Weights of a small segmentation model: held-out accuracy 86%.
Rows from block 7, named by matrix and row number. Each number is 128 + 32 x the weight over its row's rms, rounded and kept within 0 to 255. All counts start at 0. After the name is the row's rms in percent of the matrix's.
# convs1: 3x3 conv (model.blocks.7.convs.1.weight, 96x96x3x3), inputs 44-54, a 3x3 kernel for each
convs1.33 119 [ 62 124 143  57 132 156  47 141 164 123 166 186 128 116 122 145 161 182 104  55 155 127 126 147 153 202 162 116 135 126 101 109 115  96 121 135 166 115 159 138 112 121 156 133 101  88  97  83 142 158 125 132 123 111  90 160 181 127 110 163 111 136 177 102 127  91 134 128  71 114 116  50 134 146 110 159 117 140 220 149 193  94 114  90 138 145 137 131 122 104  81  76 109 104 109 115  78 105 116]
convs1.34 119 [143 110 126 112  98 102  79  99 122 114 104 191 110 113 176 168 146 124 156 113 140 162  96 152 180  80  89 126 160 107 163 137 127 139 104 116 147 123 111 170 116 107 133 137  80 134 139  56 144 126 160 175 125  90  65 121 217  91  64 175 159 124 116  73 119 199  89 127 139 108 146 117 133 117 118 158 135 101 178 167 107 129 161  99 108 119 115  89 156 140 115 138 103 142 131 130 134 120 117]
convs1.35 085 [106 108  83 105 158 102 155 149 132 123 137 146 111 123 152  87 157 179 168 217 110 116 167  87 179 123 120 100 111  94 149 146 140 106 161 159  81 152 173 107 162 141  76 149 136 155 133 201 164 127 180 146 146 107 108 108 133 134 140 150 166  99 115 109  59 150  98  60  36 127  79 199 131 146 121  86 211  91  84 154 126 108 122  69 139 149 125 111 111 141 150 142 165 146  96 144 153 130 135]
convs1.36 106 [255 164 129 151 142 136  88  59 113  90 114 165  54 139 154 132 113 103 135  82 110 115 109 186 141 108 166  65 124 136 105 135 127 109 142  97 118 182 182 127 137 164 157 183 108 110  96 130 124  92 116 139 134 134 138 131 162  68 123 127 149 119 135 120  82 100 106 101 134 160 104  94 149 145 127  77 153 147  69 103 102 113  98 103 141 165 126 107 117 129 107 131 120 141  97 129 167 120  97]
convs1.37 099 [ 74 148 105  92 131  82 169 157 131 146 145 126 108 133 121 126 172 101  68 141 234  57 166 165 109 100  85 179 150  94 148 166  65 141  86  64 109 112 133 126 170 130 118 143 125 107 180 161 116 139  84 127 111 115 153 102 104 120 142 151  36  89  80 154 156 181 109 109 118  87 128 160 197 170 183 186 102 130 129 116  86 164 179 132 141 112 110 139 136 151  82 137 123 110 132 121 105 117 106]
convs1.38 117 [ 70 105 100 111  83  80 107 120 146 114 107 119 121  91  77 199 164 218 127 133 156 199 109 157 123 152 180 112 129 118 123 114 125  87 131 114 142 165 142 147 124  73 135 110  65 138 159 144 152 110  85 123 115 124 121 139 123 130  62 132 243 223 255  68 100  70  96 151 144 116 134  82 165 138 143 156 144 147 135  94  97 116 144 121  71  99  91 127 119 151 161 138 136 129 124  98  98 102  82]
convs1.39 101 [145 165 160 107  92  96 104 150  93 135 161 139 116 132  94 137 119 148 144 127 116 130 109 115 119 125  73 117 124 139 129 112 108 148 158 180 177 180 170 106 120 131 129 112 124 134  68 104 184 160 135 177 139 134 138 168 129 162 182 106  71  99 123 138  68 124 122 137 125 154 203  97 118  84 158 130 100 149 163 188 146 150 147 210 149 130 124 128 147 110 129 151 134 112 152 117 190 140 114]
convs1.40 092 [133 120 185 106 131 108  80 119 100 127 130 107  96  92 113 125 123 151  86 138  56  64 122 134  95 107 119 104 137  99 159 144 131 158 138 125 115 155 126  95 165 126 108 142 134 113 122 148  78 127  92 142  97  68 148 140 121 107 111 150 131  94  97 150 117 177 132  91 239 113 101 235 128  82  88 150 117  82 111  85 148 142 120 129 115 123 111  98 118 108 126 142 110 119 141  79 187 100 109]
convs1.41 095 [135 149  60 113 144 134 162 174 148 123  99 132 143 104 106  87  77 149 142 116 187 104  94 180  84 113 206 133 130 142 126 122 107 135 126 200  55 128 150  70  65 121 121  86 201 141 117 144 103 103 120 150 106 131 134 117 133  93 123 129  85 182 168  83  66  96 147  89 156 146 120 147 129 143 133 114 145 160 107 122 125 115 154 140 125 170 120 139 136 150  73  92 139 127 102 159 179 129 162]
convs1.42 108 [132 166 175 114 151 123 119 136 108 172 113 142 138  66 102  88 101 147  95 114 109  82 111 190 139 180 159  74 128 148  93 178 137 169 164 102 166 110 109 114  92 207  63 160 214  61  59  65  87 111 147 112 147 115 217 105 157 169  79 119 156  70 141 134 174 118 168 112 120 121 121 154 144 145 130 120 121  87 185 122  72 115 119 119 126 166 132 185 162 113 110 105 123 107 127 131 125 160 128]
convs1.43 087 [154  73 109 158 118  95 144 157  74 124 155 155 100 132 203 155 132 122  37  49 119  92  99 127 137 119 139 111 109 145 113 139 149 122 125 119 103 114 132 116 135 151 118 163 136  90  53 108 140  32 119 125  97 110 128 136 148  60 104 138 146 112 109 125 122 115 141 153 160 121 199 114 100 124  98 158 172 156 153 130 137 123 146 117 120 158 136 135 170 156 156  81 136 194 121 155 177 121 187]
convs1.44 098 [142 171 101 120 140 115 143 121 114 134 132 130 150 108  98 155 126 177  99 104  93 159 100  30 138 173 255 133  95 105 141  94  88 179 112 177 118  96 121 124 131  67 111 143 171 121 120  91  80  86 142 131 172 213  95  88  90 169 181  97  71 112 173 102 130 165 102 127  89  97 123 139 175 119  99 147 110 110 153 181 172 100 107  91 132 126 132 120  79 102  82 142 151  93 139 139 135 148 166]
convs1.45 105 [179 159 165 133  97 163  93 135 157 119 165 170  84 120 107 102  92 136 114 130  77 138 145 117 118 153 106 143 149 167  99 135 128 125 123 165 136 119 124 101  79 119 124 127 128 118 133 101 143 206 103  95 138  88 148 167 172 154 111 147  98  56 143 104  94  58 175 140 125 134 119 131 127 124 106 108 137  61 117  86 108 117 129 156  92  98 155 130 146 159 111 127  98 157 105  68 139 145  76]
convs1.46 093 [134 140 141 106 141 163  93 105 114  89 115 112  97 177 160 127  89 139 116  93 109 140 111 126 157 140  67  96 137 129 105 124 177  65  96 129 102 140  94 114 177 106 148 134 129 161  94  82 129 129  55  77 115 142 103 156  84 133 220 121 109 185  98  89 145 113 123 143 109 124 145 131 157 180  81 143 161  78 135 115  48 112 123 155 119  96 158 100 133 109 152  90 103 108 133 118  91 142 136]
convs1.47 103 [126 171 192 110 158 145  94 147 135 152  58 102 139  75 122 115 101 109 152  80 119 140 108  79 107 113 152 108 132 150 116  83 109 164 112 155 131 120 125 113 143 167  83  94 155 109 141 175  97 106 111 149 159 163 129  76 129 134 108 107 119 144 152 146 161 133  61  74 173 128  96 175 124 135 141 112 121 145 199 152 149 124 124 142  99 117 119 124 147 128 116 150 185 175 124 119  61  90 136]
convs1.48 095 [103 127 138 107 110 108 162 119 131 180 148 113  96 114 110  66 105 108  56  81 111 128 198 139 148 113 141 109 120 176  96 134 175  99  81 155 158 117 155 161  68 132 153 128 122  26 123  66 107 175 200  84 197 172 167 134 109 103 102 150 165 122 136 129 100 138 125  90  52 119 147 115 174 141 117 170 174 105 163 152  97 112 101 107 129 131 104 165 131 114 118  70 179 129 132 176 105 114 213]
convs1.49 128 [ 85  91 111 104  92  68 102 111  73 114 145 110 140 100  76 123  80 118 183 174 154 197 160 136 146 137 162 147 130 115 185 136 117 185 138 111  85  87  91  87 108 127 121  98 137 127 150 131 127  99 119 160 113 112 108 113 109 147 128 137  73 110 147 114 104  79 108  88 110 183 144 155 155 153 187 112  70  94 122 105 134 157 166 163 148 159 160 121 123 130 104 113  98 114 108 124 212 191 148]
convs1.50 086 [152 183 182 114 106 106 106 112  82 182 138 121 162 145  97 170 167 136  77  69 134 162 130 126 114 113 133 166 152 155 130  94 140 146 127 114  67 123 156  59 143 148  71 115 114 159 120 142 113  87  84 164 167 169 137 112 176  91 134 129 113 189 182 125 134  47 134 156  74 141 170  90  98  92  47 142 175 132 125 156 169 121 105  94 133 101 132 162 155 151 150 145 195 153  82 151 131 128 187]
convs1.51 126 [246 173 175 118 131 138  38 106 162 151 156 131 123  73  80 138 116 102 139 159 160 141 157 161  78 129 103 118 117 122 145 123 118 186 121 107  38  93 125  98 121 119 188 161 127  57 108 103  75 120 128 106  58 140 197 184 155 128 140 167 110 150  96 109 121 101 131 123 115 109  84  87  60  35  87  91 126 138 144 146 187 155 168 119 102 116 124 157 124 150 109 115 117 135 155 131 102 124 101]
convs1.52 095 [137 143 133 143 120 137 143  92 129 154  89 158 152  76 139 130 146 183 147 130  92 191 189  95 226 127 100 138 133 193 121 110 200 123 115 208 119 108  64 130 106 103 142  67 107 135  76 125 171 107 111 160  87 128 140 160 136 168 123  74 162 129  97 140 135 129  81 150 131  43 120 102 125 106  73 131 116 102 144 125  92 121 107 139 151 127 148 143 130 144 123 116 152 115 126 161 108 127 113]
convs1.53 095 [130 116 126  83  84  67 143 139 140 122 115 131 130 132  90 123 107 124  95 167 120  84  91  91 122 156 143 158  98 117 159 128 129 102 119 169 127 105 134 127 137 108 133  91 122 106 128 120  82 124  88  98 143 105 105 106 128 142 137 143 155 149 119 180 255 216  93  24  96  71  85  81 148 160 166 152  97 124 139 154 153 124 146 129 113  92 128 128 137 132  82 154 126  87 129 148 127 149 139]
convs1.54 121 [177 166 115 141 128 107 126 133 100 114 143  93 138 213  93 109 161 113  97 107  31  86  83 144  63 114 216 176 146  88 154 115 112 118 120  88 138 110 107 139 105  93 100 124 170 101 131  65  63 117  57  94 138  99 102  71  77 110 119 110 145 152 146 150 106 243 119 168 122 102 103 106 184  71  88 149 142 143 175 140 132 139 108 127 133 129 158 119 163 138 169 189 106 104 107 125 120 100 122]
convs1.55 098 [128 120 185 121 110 192 137  95 183 156  94 116 158  92 110 124  50  89 167 125  78  87 124 141 133 105 105 140 136 110 116 109 109 125  96 118  83 145 146  72 143 137 152  74  96 171  99 135 112  92 152 167  69  84 112 110 113 151  96 146 129  97 141 232 132 102 255  96  67 209 124  87 128 111 113 102 100 102 140 138 183 153 167 128 148  97  99 108 122 134 121 116 108 137 127 102 131 120 108]
convs1.56 110 [105 140 176 128 166 115 114 120 163 125 135  45 112 135 171  98 110 173 181 159 133 129 116 143 139  69 195 178 122 135 162 147 159 132 139 145 117 105 141 123 138 127 129 160 165 228 125 139 137 114  66  97 130  69 108 117 165  29  96 217 106  74 255 122 122 116 153 147 160 108  77 121 138 116 173 138  99 106 115  94 140 141 129 165 143 106 144 128  90 136 164 117 120  95 163 146 122 140  95]
convs1.57 117 [118 122 168 107  87 155  76 136 159 127  87 138 132  59 130 161 111 167 141 116 181 147 135 155 188 129  55 150 123 119 131 126 108 159  96  78 159 154 162 105 120 172 156 104  80 126 181 111 109 174  99 112 127  22 153 116 146 143  51 150 136 110 178 128  93  60 123  53  25 100 132 126 145 190 142 155 173 154 105 147 148 158 147 134 148 158 141 147 141 118 100 115 133  98  95  90  82 122  97]
convs1.58 089 [139 149 147 143 183 145 148 144 159  85  92 166  47 153 116  82 119 124  72  70 118 164 145 159 201 150 131 114 146  78 155 203 149 113 143 120 209 180 178 211  91 163 183  93 163 175  89 124 159  99 152 123 145  94 148  95 116  88 121 113 125 127 119 114 106 152 140 158 138  82 144 128 125 103 151 148 193 195 102 106 162 149 178 157 124 174 147 125 125 132 137 121 157 132 136 152  95 150 119]
convs1.59 111 [106 158 119 157 105 137 174 106 127 137 134 109 188 174 138 153 104  87 137 150 123 176  70 141  46 167 133 132 103 151  92 157 162  71 135 137 142 123  83 147  75 126  77 154 164 122 102 147 140 116 127 127  90 111 198 132  87 170 163 155 103  88 140 123 122 177 135 128 119 162 141 173 123 123 141 114 143 134 113 106  94 200  39 156 121 121 135 144  99 106  86 144 164 146 106 137 122 147 141]
convs1.60 089 [ 88 161 171 147 153 127  86 178 148 126 119 108  89 104 143 152 136 153 130 133 135 145 142 101 105 151 132 117 143 186 119 135 168 150 194 199 208 105  91 147 138  73 127 114 117  75 131 140  88  89 117 208 108 129 163 132 170 191  80 111 110 110  63 132 145 170 165  96 114 172 131 111 139 113 126 136 121 123 154 108  79 137 134 159 143 143  97 161 162 113  51 157 118  97 120 131 137  67 193]
convs1.61 122 [117 137 156 125 102 194 178 114 119 199 169 116 154 178  93  94 101  84  94 139 177  74 108 136 149 142 101 139  90 142 158 156 136 146 147 121  87  81 138 111 100 105  97 108  95 122 105 103 157 121 124 106  87  44 148 174 204  93 160 162  93  97 155 166 174 166  78 103 161 144  96 207 138  96 107 143 121 116 160 150 151 121  96 111 152 135 115 211 161 121 116 147 147 102 118 140  97  82  99]
convs1.62 089 [152 131 109 156 133 142 108 141 113  97 164 128 142 108 158 112  78 117 157 153 148 171 124  64 124 188 212 142 122 103 121 108 122 152 121 128 115 144 118 130 153 111 146 129 121 239 175 255  63  44  47 168 148 108 141 133 103 146 114 119 137 137 126  61 101  70 113 119  19 145 155 146 110 138 185 118 152 134 116 139 140 149  98  83 145 131 132 117 119 114 128 179 175  85  76 157 155 175 215]
convs1.63 093 [143  95 141 153 136 103 133  91 129 192 152 134 190 147 116 162  95  99 135 114  85 129 201  85 139 151 134 177 128 143 199 130 141 166 118 115 115  70 106 119 152 141 146 175 153 120 114  93 150 149 128 107 154 114 159 138 120 140 134 116 108 132 147  71 179 120  65 147 152  62 153 143  94 131 163  83  83 143 120 162 165  93 102 137 101 108 130  91 128 141 149 155  99 158 159 114 106  70 127]
convs1.64 093 [163 139 118 126 134 110 176 101  99  75 101 111 106 130 105 165 115 149 155 155 162 144 128 127 111 140 183 193 172 173 182 129 107 190 102 103 129 105 134 114 113 127 115  96 150 134 189 131 102 149  71 102 157 114 140 126  84 149 121 145 172 108 119  95 176  25  73 201  89  39 255 142 135 114 146  99 120 175  84 132 122 133 148 125 108 121 133 147 179 134 137 131  97 141 135  26 126 111 109]
convs1.65 104 [144 152 163 151 136 114 141 129 119 128 134 160 108 106 218 106  84 206  71  62  78 102  84 129 119 171 255 132 124 153 110 131 155 127 178 148 113 123 100 132 125 209 142 105 190  99 104 177 143 112 168 146 115 191 138  83  82  96 177 151  83 132 129 168 101 186  54 173  62 109 151 131 168 121 148 133 166 125 104 124 154 134 127 135 137 162 114 115 182 106 154 103 148 145  63 129 156 103 124]