{
  "model": "segmentation model",
  "output_stride": 8,
  "norm": "batchnorm",
  "depths": [2, 3, 4, 2],
  "avg_pool_shortcut": false,
  "widths": [128, 224, 384, 672],
  "init": "trunc_normal_002",
  "optimizer": "normuon",
  "nesterov": true,
  "orthogonalizer": "newton_schulz_5",
  "adamw_lr_other_params": 0.0021,
  "max_steps": 18500,
  "decay_fraction": 0.2,
  "weight_decay": 0.009,
  "adamw_weight_decay_other_params": 0.01
}
Rows from block 5, named by matrix and row number. Each number is 128 + 24 x the weight over its row's rms, rounded and kept within 0 to 255. All counts start at 0. Numbers have three digits each. After the name is the row's rms in percent of the matrix's.
# convs1: 3x3 conv, stride 2 (model.blocks.5.convs.1.weight, 96x96x3x3), inputs 72-79, a 3x3 kernel for each
convs1.85 087:158133142143131152136127125151154156142139188105106130074097086086142109092106111127129112122107132127132081133127142147148188150141145124135145142145172144161151168157143167142132133147123135108118116124113137145137
convs1.86 111:135138129170130117123112126123116099119084085118075123114108128117101129128168162111080096118080090155107125080097136088096100128113137109088114118124105119074112140127134123087112125122116116120098125125092132094090
convs1.87 092:099074127108099069082102117097150150128122176121135148154130110143123100111105042109125126101132093158100114086161144126137194147179181099107116127127133134146152139146120164137113149107087123152127167123122186125101
convs1.88 087:122162136140129114115125128129098117130139167108097115138118114156132151123134149100129129138142147124158112117178103145115132109110079125132133121157147127141161147117137128086099139120120092087079131096086119125096
convs1.89 092:119126135165151130130114118105128130150109080121122113101131109101156114131168092091175173100162134087126111098092102079099078117073100149139135173149111127140106152133159113116154120152137113112110130122094108113091
convs1.90 086:134142098163153137120147109124146120165091160128162159129155088107130089146096116134114196103115116138123166129117120131142139121155147085104130078117134122124144134124123131148111099128103114082102117131129082137091
convs1.91 081:135160132158132146145161139126124128150134102088123104075128149094121154125128080116154114148090148115107142146151110147123129113123083116103104106128084110138140143116120163156111139131129160178159160122140123142144
convs1.92 097:158188163130127171119145132120129121126124131121126108122155126107131129116108142156102112121094146152172182100134152138132168098120107120123144124124145126184167137138140131130138120117099134115137121109169113110104
convs1.93 096:125134112128110175138157130166171177119121108079089082118124118118132136131149113130165168150121138130119122103150112105124156176145226147116123149131141149136147129130120146145121133103147163129136161133147159113147
convs1.94 110:080104124124138143127188230126090121116119106093123121145127189097116142086105109102089088119099079142136106097132076126147135124127131064078119099112172135193187137137131132125136137140147145122131147128140127124136
convs1.95 114:121140126132108112152140103126125133131115156122117154157114124132102095132056106117121128081143119124100137131121164157109131128117157111104113104109078102092103114125131122093152134110131126148144134119129154163128