Rows from block 8 of a small segmentation model, named by matrix and row number. Rows with one number belong to one channel. Each number is 500 + 50 x the weight over its row's rms, rounded and kept within 0 to 999. All counts start at 0. Numbers have three digits each.
After each channel's rows are labels from the 100 images, of 14976, where the channel reaches its highest value: "responds to" is what is common among them. Only what is clearly more common there than usual is listed. The data: aerial photos of the United States (SatlasPretrain). In brackets: how many of the 100, against the usual share in percent.
# convs1: 3x3 conv (model.blocks.8.convs.1.weight, 96x96x3x3, each kernel summed), inputs 0-95
# convs2: expand pointwise conv (model.blocks.8.convs.2.weight, 384x96x1x1, transposed), outputs 0-63

convs1.49:600536519527476551533520566459477525477562505567425599425521525505508430444498532515514498487467511561546444585441520413460430526458462537530565513486500538446539452531508436519484588485437548543421469504449538404389437464518491528577425533552523458453570360502534538540498423540526464545
convs2.49:531483487514506524426566536521500545488561453497500492561475430508475617532440499416510570586480466467525472543475484613529436532485467549458510400512567473429482462416426446455507532509540569
responds to: crop field (40 vs 8.9)

convs1.69:409441575520492516510497388512489519554487502547489456509483481451450540503475472495529552570535455445532519617545375480524542421454568476582526464527578509608508488457459472433511437435533468559588443520560494449502493476529504446476422459476512432433542643474502485550552422529463458501
convs2.69:545470547476568547491491443506422460465509427518507401505488528482476514505554495617542454478561507521448571520504549458436376449467523474513530496481437468474418499463491450457508491428525595
responds to: building (93 vs 42.4)

convs1.25:520465600481445497433495542450513530473434540520524415502547496537460481448486520482502459558495626490547482521563548472515365509469473453480454488470528539460602460460593529480444541582466492510578518537435451436419475510539479547536519523376511542520471380491481460564588450417465502566
convs2.25:580503500493505478474485484531419534472525458606572505501470532506528604509458474372480534419545487529612466495550486539436544483478521482531511504493488576445462363438457467545511456476430504
responds to: crop field (27 vs 8.9)

convs1.84:442582579478453504438523433498562575465433475404509467479546535605433402458508484483474444450511420467483489497453440555578519566482490557490477496474553531508436450527520490496496631478512465467509502511523442518493510625526486472471566587469483459462547441430493533496466487625389454542
convs2.84:486541450642508531504459425441478437556472598530449557548514501471552467535546541557479497486463555541501519419458490510496489462551380417572411405453427505403535514438404493483428508515520546
responds to: building (80 vs 42.4)

convs1.1:431521415570572479391445384480412468419374491526503482487440460534585470579412456575539514481572499485503503513527523628500481452541538501523531500531543522490565469543459540538501483472510421445483463604516445488561434476519578505504525438476519447498500522448519478442445528425530436489
convs2.1:570466464561548479470501421452504499481487496574484491523485473597349481509512598524491496539496441530452557504439620471448499468551490513516560425404448527433420540490525566565521526399512506
responds to: building (96 vs 42.4)

convs1.37:541418422526466477487518565529594486510549478410453569553423498476501449426446540527471504487495517525556486526595448464407414476496524475464565434539485497527485502527562564530493457511466426502494510586463538469453573419485533475571392530544549486442477366431465477457448408474570556490
convs2.37:453673537456499479499533519563497533611483442500486480481489482516472508446471488412474527567447465562511496582473531565527488524480555438533528486504667514544497424449478499447471556538659539
responds to: building (88 vs 42.4)

convs1.65:511512490548504507561516445556528492459535463545486470529345509404512577458503567407493529510556500497420526526627499569398586555521482560460585545543534438637479535510546547590539532459559460527508516506463506523540548540556479520584525501499526520494509508481520428523473567512610516511
convs2.65:449469526581455420534487549494424463372516537464527565516577600413531516523530575545501470471570458549560466569484532497398465515441486494495419569440377495567505479520538503496656468563499475
responds to: building (98 vs 42.4)

convs1.53:490521488509495496459467519519495435469525512484459704473479414462496456545542548491449401443457486416445461387484442411448512474522462485521431494498537469505493568410486511541517495475545437443394495415446521477466474532486478480486587477487412433495449420526425489423507550453538478465
convs2.53:440507513496492486488496464545450574537450580392498512485459482568443562451481517517476524520432430491593448539509466558472432421504572538498494445504569524509465445435541613518522401547460555
responds to: building (80 vs 42.4)

convs1.72:592447515501505515376486535488460477549473523531530465520486531415404500470520449522439585484501518481540480522567502526411444567556544546514557515468535512485512439487543480447541586510541527553492473559453552444416625437573557481506484479465637464575526408563574521513587484435475522491
convs2.72:536456555518537505438637544514544503519510472480514535510513578531405442503508496470458568521573452449505527475539453506458471530510485500453496431536523538456404503458554513529519482525567513
responds to: crop field (49 vs 8.9)

convs1.20:454628538578586435481478462533459490476506494479464421416524562438494447481447375398541513512470453480476475480580574529463495431451489592508547522537416581519511519477481504534456550532496516515469470501442435435456509492595480468482519453471509534410442552521477458497561472562589390538
convs2.20:588493520404483550535450495552500553456529417458424578489487478514556542477435570508453507560535583482540452488486510468482480445422440509497506502431484476524413491507483463577387533406517520
responds to: building (100 vs 42.4)

convs1.34:537462503503511482425513506518596447480479560512595398501487548571496482526545527536494525608427485548617583495465523537442468541523533482513565493475510463453475397600491601558529481498506511568453505527455596477434493452467474421541434421540511565535476438481504464411514469518404579528
convs2.34:406514572513557516529490555465681542476465459544549472543441473516441484444485498466409504425478600423539502461480513588487538491581521529482535573501520556483482569513551433416472477415462464
responds to: building (90 vs 42.4)

convs1.9:542367456491504504457517475545610557494553442508556546570478462556543547571549483565518552494481501619545482496462482443410478536525546493519452461504578496502554520445483478492494500471415554461516473528543504540439554542482518591523580482533471487571518513528480457540399569404341518460
convs2.9:580497459458432565526453500506482554434470521646613589553539538517441493523535512439523518599533550481600510558492483492525452477432490504429534428485456548508432436568498531450524574468509492
responds to: building (92 vs 42.4)

convs1.71:547507472518588485489524566524485547501403530573529443567564509526543508507502470492449507516440545439365557474508463519501496479475504479505510530387495511535466407451442449534493429500523509487521581461432537431492539524514500485514443534440401449617476605608552614412483428489486456505
convs2.71:411505498513497564449522549396589492513538438488559487461447448478531542517398496421461560459577543530497498497520489534453469469580469494457518515456497424441723527511501464466539489450466468
responds to: building (76 vs 42.4)

convs1.2:489525494493552580406480385473484473431454561496436514423549574446471396532428429543498425514476463479474414463489549522539391520466420464551477588413530525492432537463515464479447510476541525505586503458497513482570458449480538453541429480456524456437524383513544489518550578528487421483
convs2.2:496492443516453529459554534462503560524568507603516455476498553484402619507501468532528471550460533507590489479573558432451538492479442493474582398509466557505445441438510505539430495548522423
responds to: building (81 vs 42.4)

convs1.29:489493432571422583646414436428499470425496536619530371586496458507496522477513656479477462494456507505504569474511493469474533526508524478512513460532462512518494450469455534552481491490585503486442559498400462516565449408498523475513497547519618503546507426524486502539497420494502499500
convs2.29:528511491545442527400469572604494495421439433482451540491458496493508447520520479518468462403478482528502461535483493508530458503534494677525443569519541479575456569467542469463579422558502522
responds to: building (91 vs 42.4)

convs1.83:526486513543495548579494566491616442541565478442474568459514521422524492540526468521514460616503566504568467452505478490520455567468546460495567517428541478362554552567509504522463545476462506494574470440521492531395446518431516549510415452517453572442540369533526471539464575441533515442
convs2.83:457405476553519560548488489461517545418488499468563472495516447455518529554478500547489494502479482516545498429588454514541489507507575556523434589516370493489510422474475497529469401470445553
responds to: crop field (80 vs 8.9)

convs1.41:457494486451480516512494450479467481462520517529566572587566516403516567525504521545536491471577461374564557444507527520474462524598611553474533499581599454496506632565527519546476490537549596506536521529513563511461545440569575539391462553480433484510479576526533548528440491526461519486
convs2.41:498505499547478534558509456488545488488482538417453461481549458596453455540553487514552458451465566442474509553498482462501482543526476594558481524456546547429431431446579575534482414444553487
responds to: building (97 vs 42.4)

convs1.6:547403574464566476406508452515377394514433507532521431465476455467479472451476436458503395548477531481440490465472496485542426527510433429455576529475455449492492484453520446488498478554527391426473490435506561459468497548553552502577506463542532516445588472482440506503563478388507603494
convs2.6:568380535455507422424570423478436487551477501529497583483525514439391551473432560434482442520477612506491517501633485480460473502503462472462487472501466544499552359417451555489533462493477497
responds to: building (94 vs 42.4)

convs1.32:519485464537529486421560505444513489565482442460442481499438448383585536517559569521530456430427475506449453395534475388495552414508384479550502474479495516484543501524490496445457437549545508531579440569534567513508439539554514438457478510500558487465484534437461473404441366491450518466
convs2.32:494488432423476471553519547484535516539517479504417494516465529505488511465443531563460496547461478527514504517523504492474520525387468488508493558444450484586517530606437528556486505439461464
responds to: building (80 vs 42.4)

convs1.0:451387541484490500528490600527491474477584496525503662543499459492497491528502464472438400554508544575461375614484469484512576512504495513516465483586483546404473497522463471599479505495476573507481538431393554453531470503509466474567498459490526506490453469518547470409565531507396476475
convs2.0:529444519531526519436491494489500601475554520446530462498444486568466519492447577507462538587478517449566527468450524485498475480538498463508473479481540467508423584489454542539508463452488426
responds to: building (77 vs 42.4)

convs1.51:489507507562539503562464498475507482484450523564627415478467576471488458516519598553519448537545479564540531576482514540569466537515455551598539522620502465449559449542427575536555508498529514504455573554500566423415509428486557508513554542530433510549461410567514562552484544476392543485
convs2.51:520477486424521462516526604606490464463576506480501425506485554425538451583521446465535550423464491469499556429533455484433472507406490408479507589454514493460574493433480512528500530610541544
responds to: building (75 vs 42.4)

convs1.4:524479473529482463499462502417482433526454576536543409523443455476523474504492577518467541508498373342529449474442434467520434492478555553612457483527442500494533470458418499481477531546525625492548496525351530495547484409533443529400484559477446465476494532486515528532498559472458468489
convs2.4:502532557551537378556484614548499556502504430485459407468481459472550476486471489626484453513547549510527533387481531515511468577439514480512530461441510526575573483462508540552443463559495469
responds to: building (76 vs 42.4); park (25 vs 5.2)

convs1.50:526633461568560496484505433463475527407560478467518353541456514472564539480481437516566466467498494437510423397548483494505570542400455501542535541563501571582575462427495493518484541475534536458541426595453468542535475586537515518452477455451522464541433447491493486559467537463420511498
convs2.50:453454584431466523511569514562492484438464448527571480524549560486404462563518465521558560565449427442469536551496521425466473502507442483446517533450366533537552422497480466502567439514469499
responds to: building (98 vs 42.4)

convs1.30:455502523537457519553545427457503603484485532542531442504471520535457527568583487442549526523508536546490481591469543509591533501592542497528591540522583554533520461418543550507478471450557567421586482519485501392514454604459509496465555455475370493548560576464504561538457459457451413490
convs2.30:506436503517602576571503485465438519534445459457398518522587569554497509562511493536532513630495462447577521511514543597532468528502476539528497476494511506648516543547453430531511426541499567
responds to: building (96 vs 42.4)

convs1.88:474453459471527449446518531523531419533520486617594584490615438583474503459470455539421444468488496522483435483428543551463485509501442450508530525500556429499455563434532429577515519579455518477582562525462571546408535480510545474519617481567485436545561440507544444507494591451470502493
convs2.88:451495463482480508440507449541519446617551529523588541553489483446500491506501466481455513518407467421576497456472483421518544474549534458468457591484502521516555497413531538550552628482433532
responds to: building (77 vs 42.4)

convs1.66:460576454476539466473554430518471484542428452497455521491525506537492496508548545557468565481431558610492513478486422532474493519538563502488465484572423529493527580520535475533463471515543449491487558470566521508496481428475461583542448514535588484493515467480514494428504513413767529493
convs2.66:531487529340503466547507504517495491339503466563439562527510540470538467491520524468523518477550423553448451504509470483513510512356474490519519502515519519562420472555531446426512437470499512
responds to: building (100 vs 42.4)

convs1.40:466557493557487545516522476544481571548578486576600553521488517504513508530484482438460548538527540504512476582546557633437518519493521538566626558578517512508538573421473516573521568492517556531575557604557560556540544525599597569518522504546446524478477535460514514614484466526517506517
convs2.40:526464539547573515513505420524440452561498482525428483544539581532447469469526642513518549562415585552539514530523516505498477487486517449499386436590529521573510524423451461497462460481509412
responds to: building (97 vs 42.4)

convs1.18:522501501568531517399451579501483531450439604496485445418488540540417507528461522492425452505485466488508434450448457485468471575508456454455458499482566477507422434490467424465560558568470484487447536424497520567368522540480427522425440485602495518439528417474544503433499512402396488488
convs2.18:512493448600511421491519485500473509514590423579500467517548500448524516602562493532490539483470510547511533482602495502584484539560591467544572557516475492492524482414455477486589570613590433
responds to: crop field (33 vs 8.9)

convs1.76:458444520540499440501455430469508411469471465546557443515529469530519538573480512506563564471553447472459436538375489527494545532519556520578521518480474472534522558396508490415474519485492605455558467496437473466512476521541460484361552433441507465514517621524567487551476527408381463436
convs2.76:480437495497523496576469504502497532544442436504596425574495450477566421545480468480548433432459474483520504517444507478559469550543492484535474444558432663563468455539498468446489559505412565
responds to: building (87 vs 42.4); park (35 vs 5.2)

convs1.54:488491506537508491519394497476482397493493450507438394553468448461451464584581448456393492497527434445475510440410500560458474545444468425538508500411438409558477462423452491513505548502517539508512516525433523514435383561463499531386469466513453403426488549481492494544563483480552476449
convs2.54:542457510484498404501474496545490473566474437496653484438464500525491492512519491521528447549480519508438457429497531527480476533535417534506462497468411543481435514626473501499448498533500591
responds to: building (84 vs 42.4)

convs1.21:557585551525583466527499479474527524477508458528498471447479445528455491433528524580438521453452460614547531521491508464532570480447508536571537436569438454513472473491486474447509546469558436537429538498594462435490490414505408533514550425524492543424500445469452417553503587517667425482
convs2.21:540456527458459517525490530483484516388462471523630555489499483509555512511437498390485518551555564607487513469512490449517528469531513494579563501512425507419390507533547502514573451491486455
responds to: building (99 vs 42.4)

convs1.36:532546530531531475358458470514471524534427490454476476424504488479475486399580366536503486466463358524448450489482450474470511444558482509487516459384406476525488575495478528499500568443496451449494499472527441537533503459517411512477553491524471487392484468525442421476462522615519416535
convs2.36:561443478563531520455486563465487511521512475470507558513557528469462478509468496524481530570575524570509515519516512459482442457512408500469474554497397479505441459640459503447597571490477507
responds to: building (95 vs 42.4)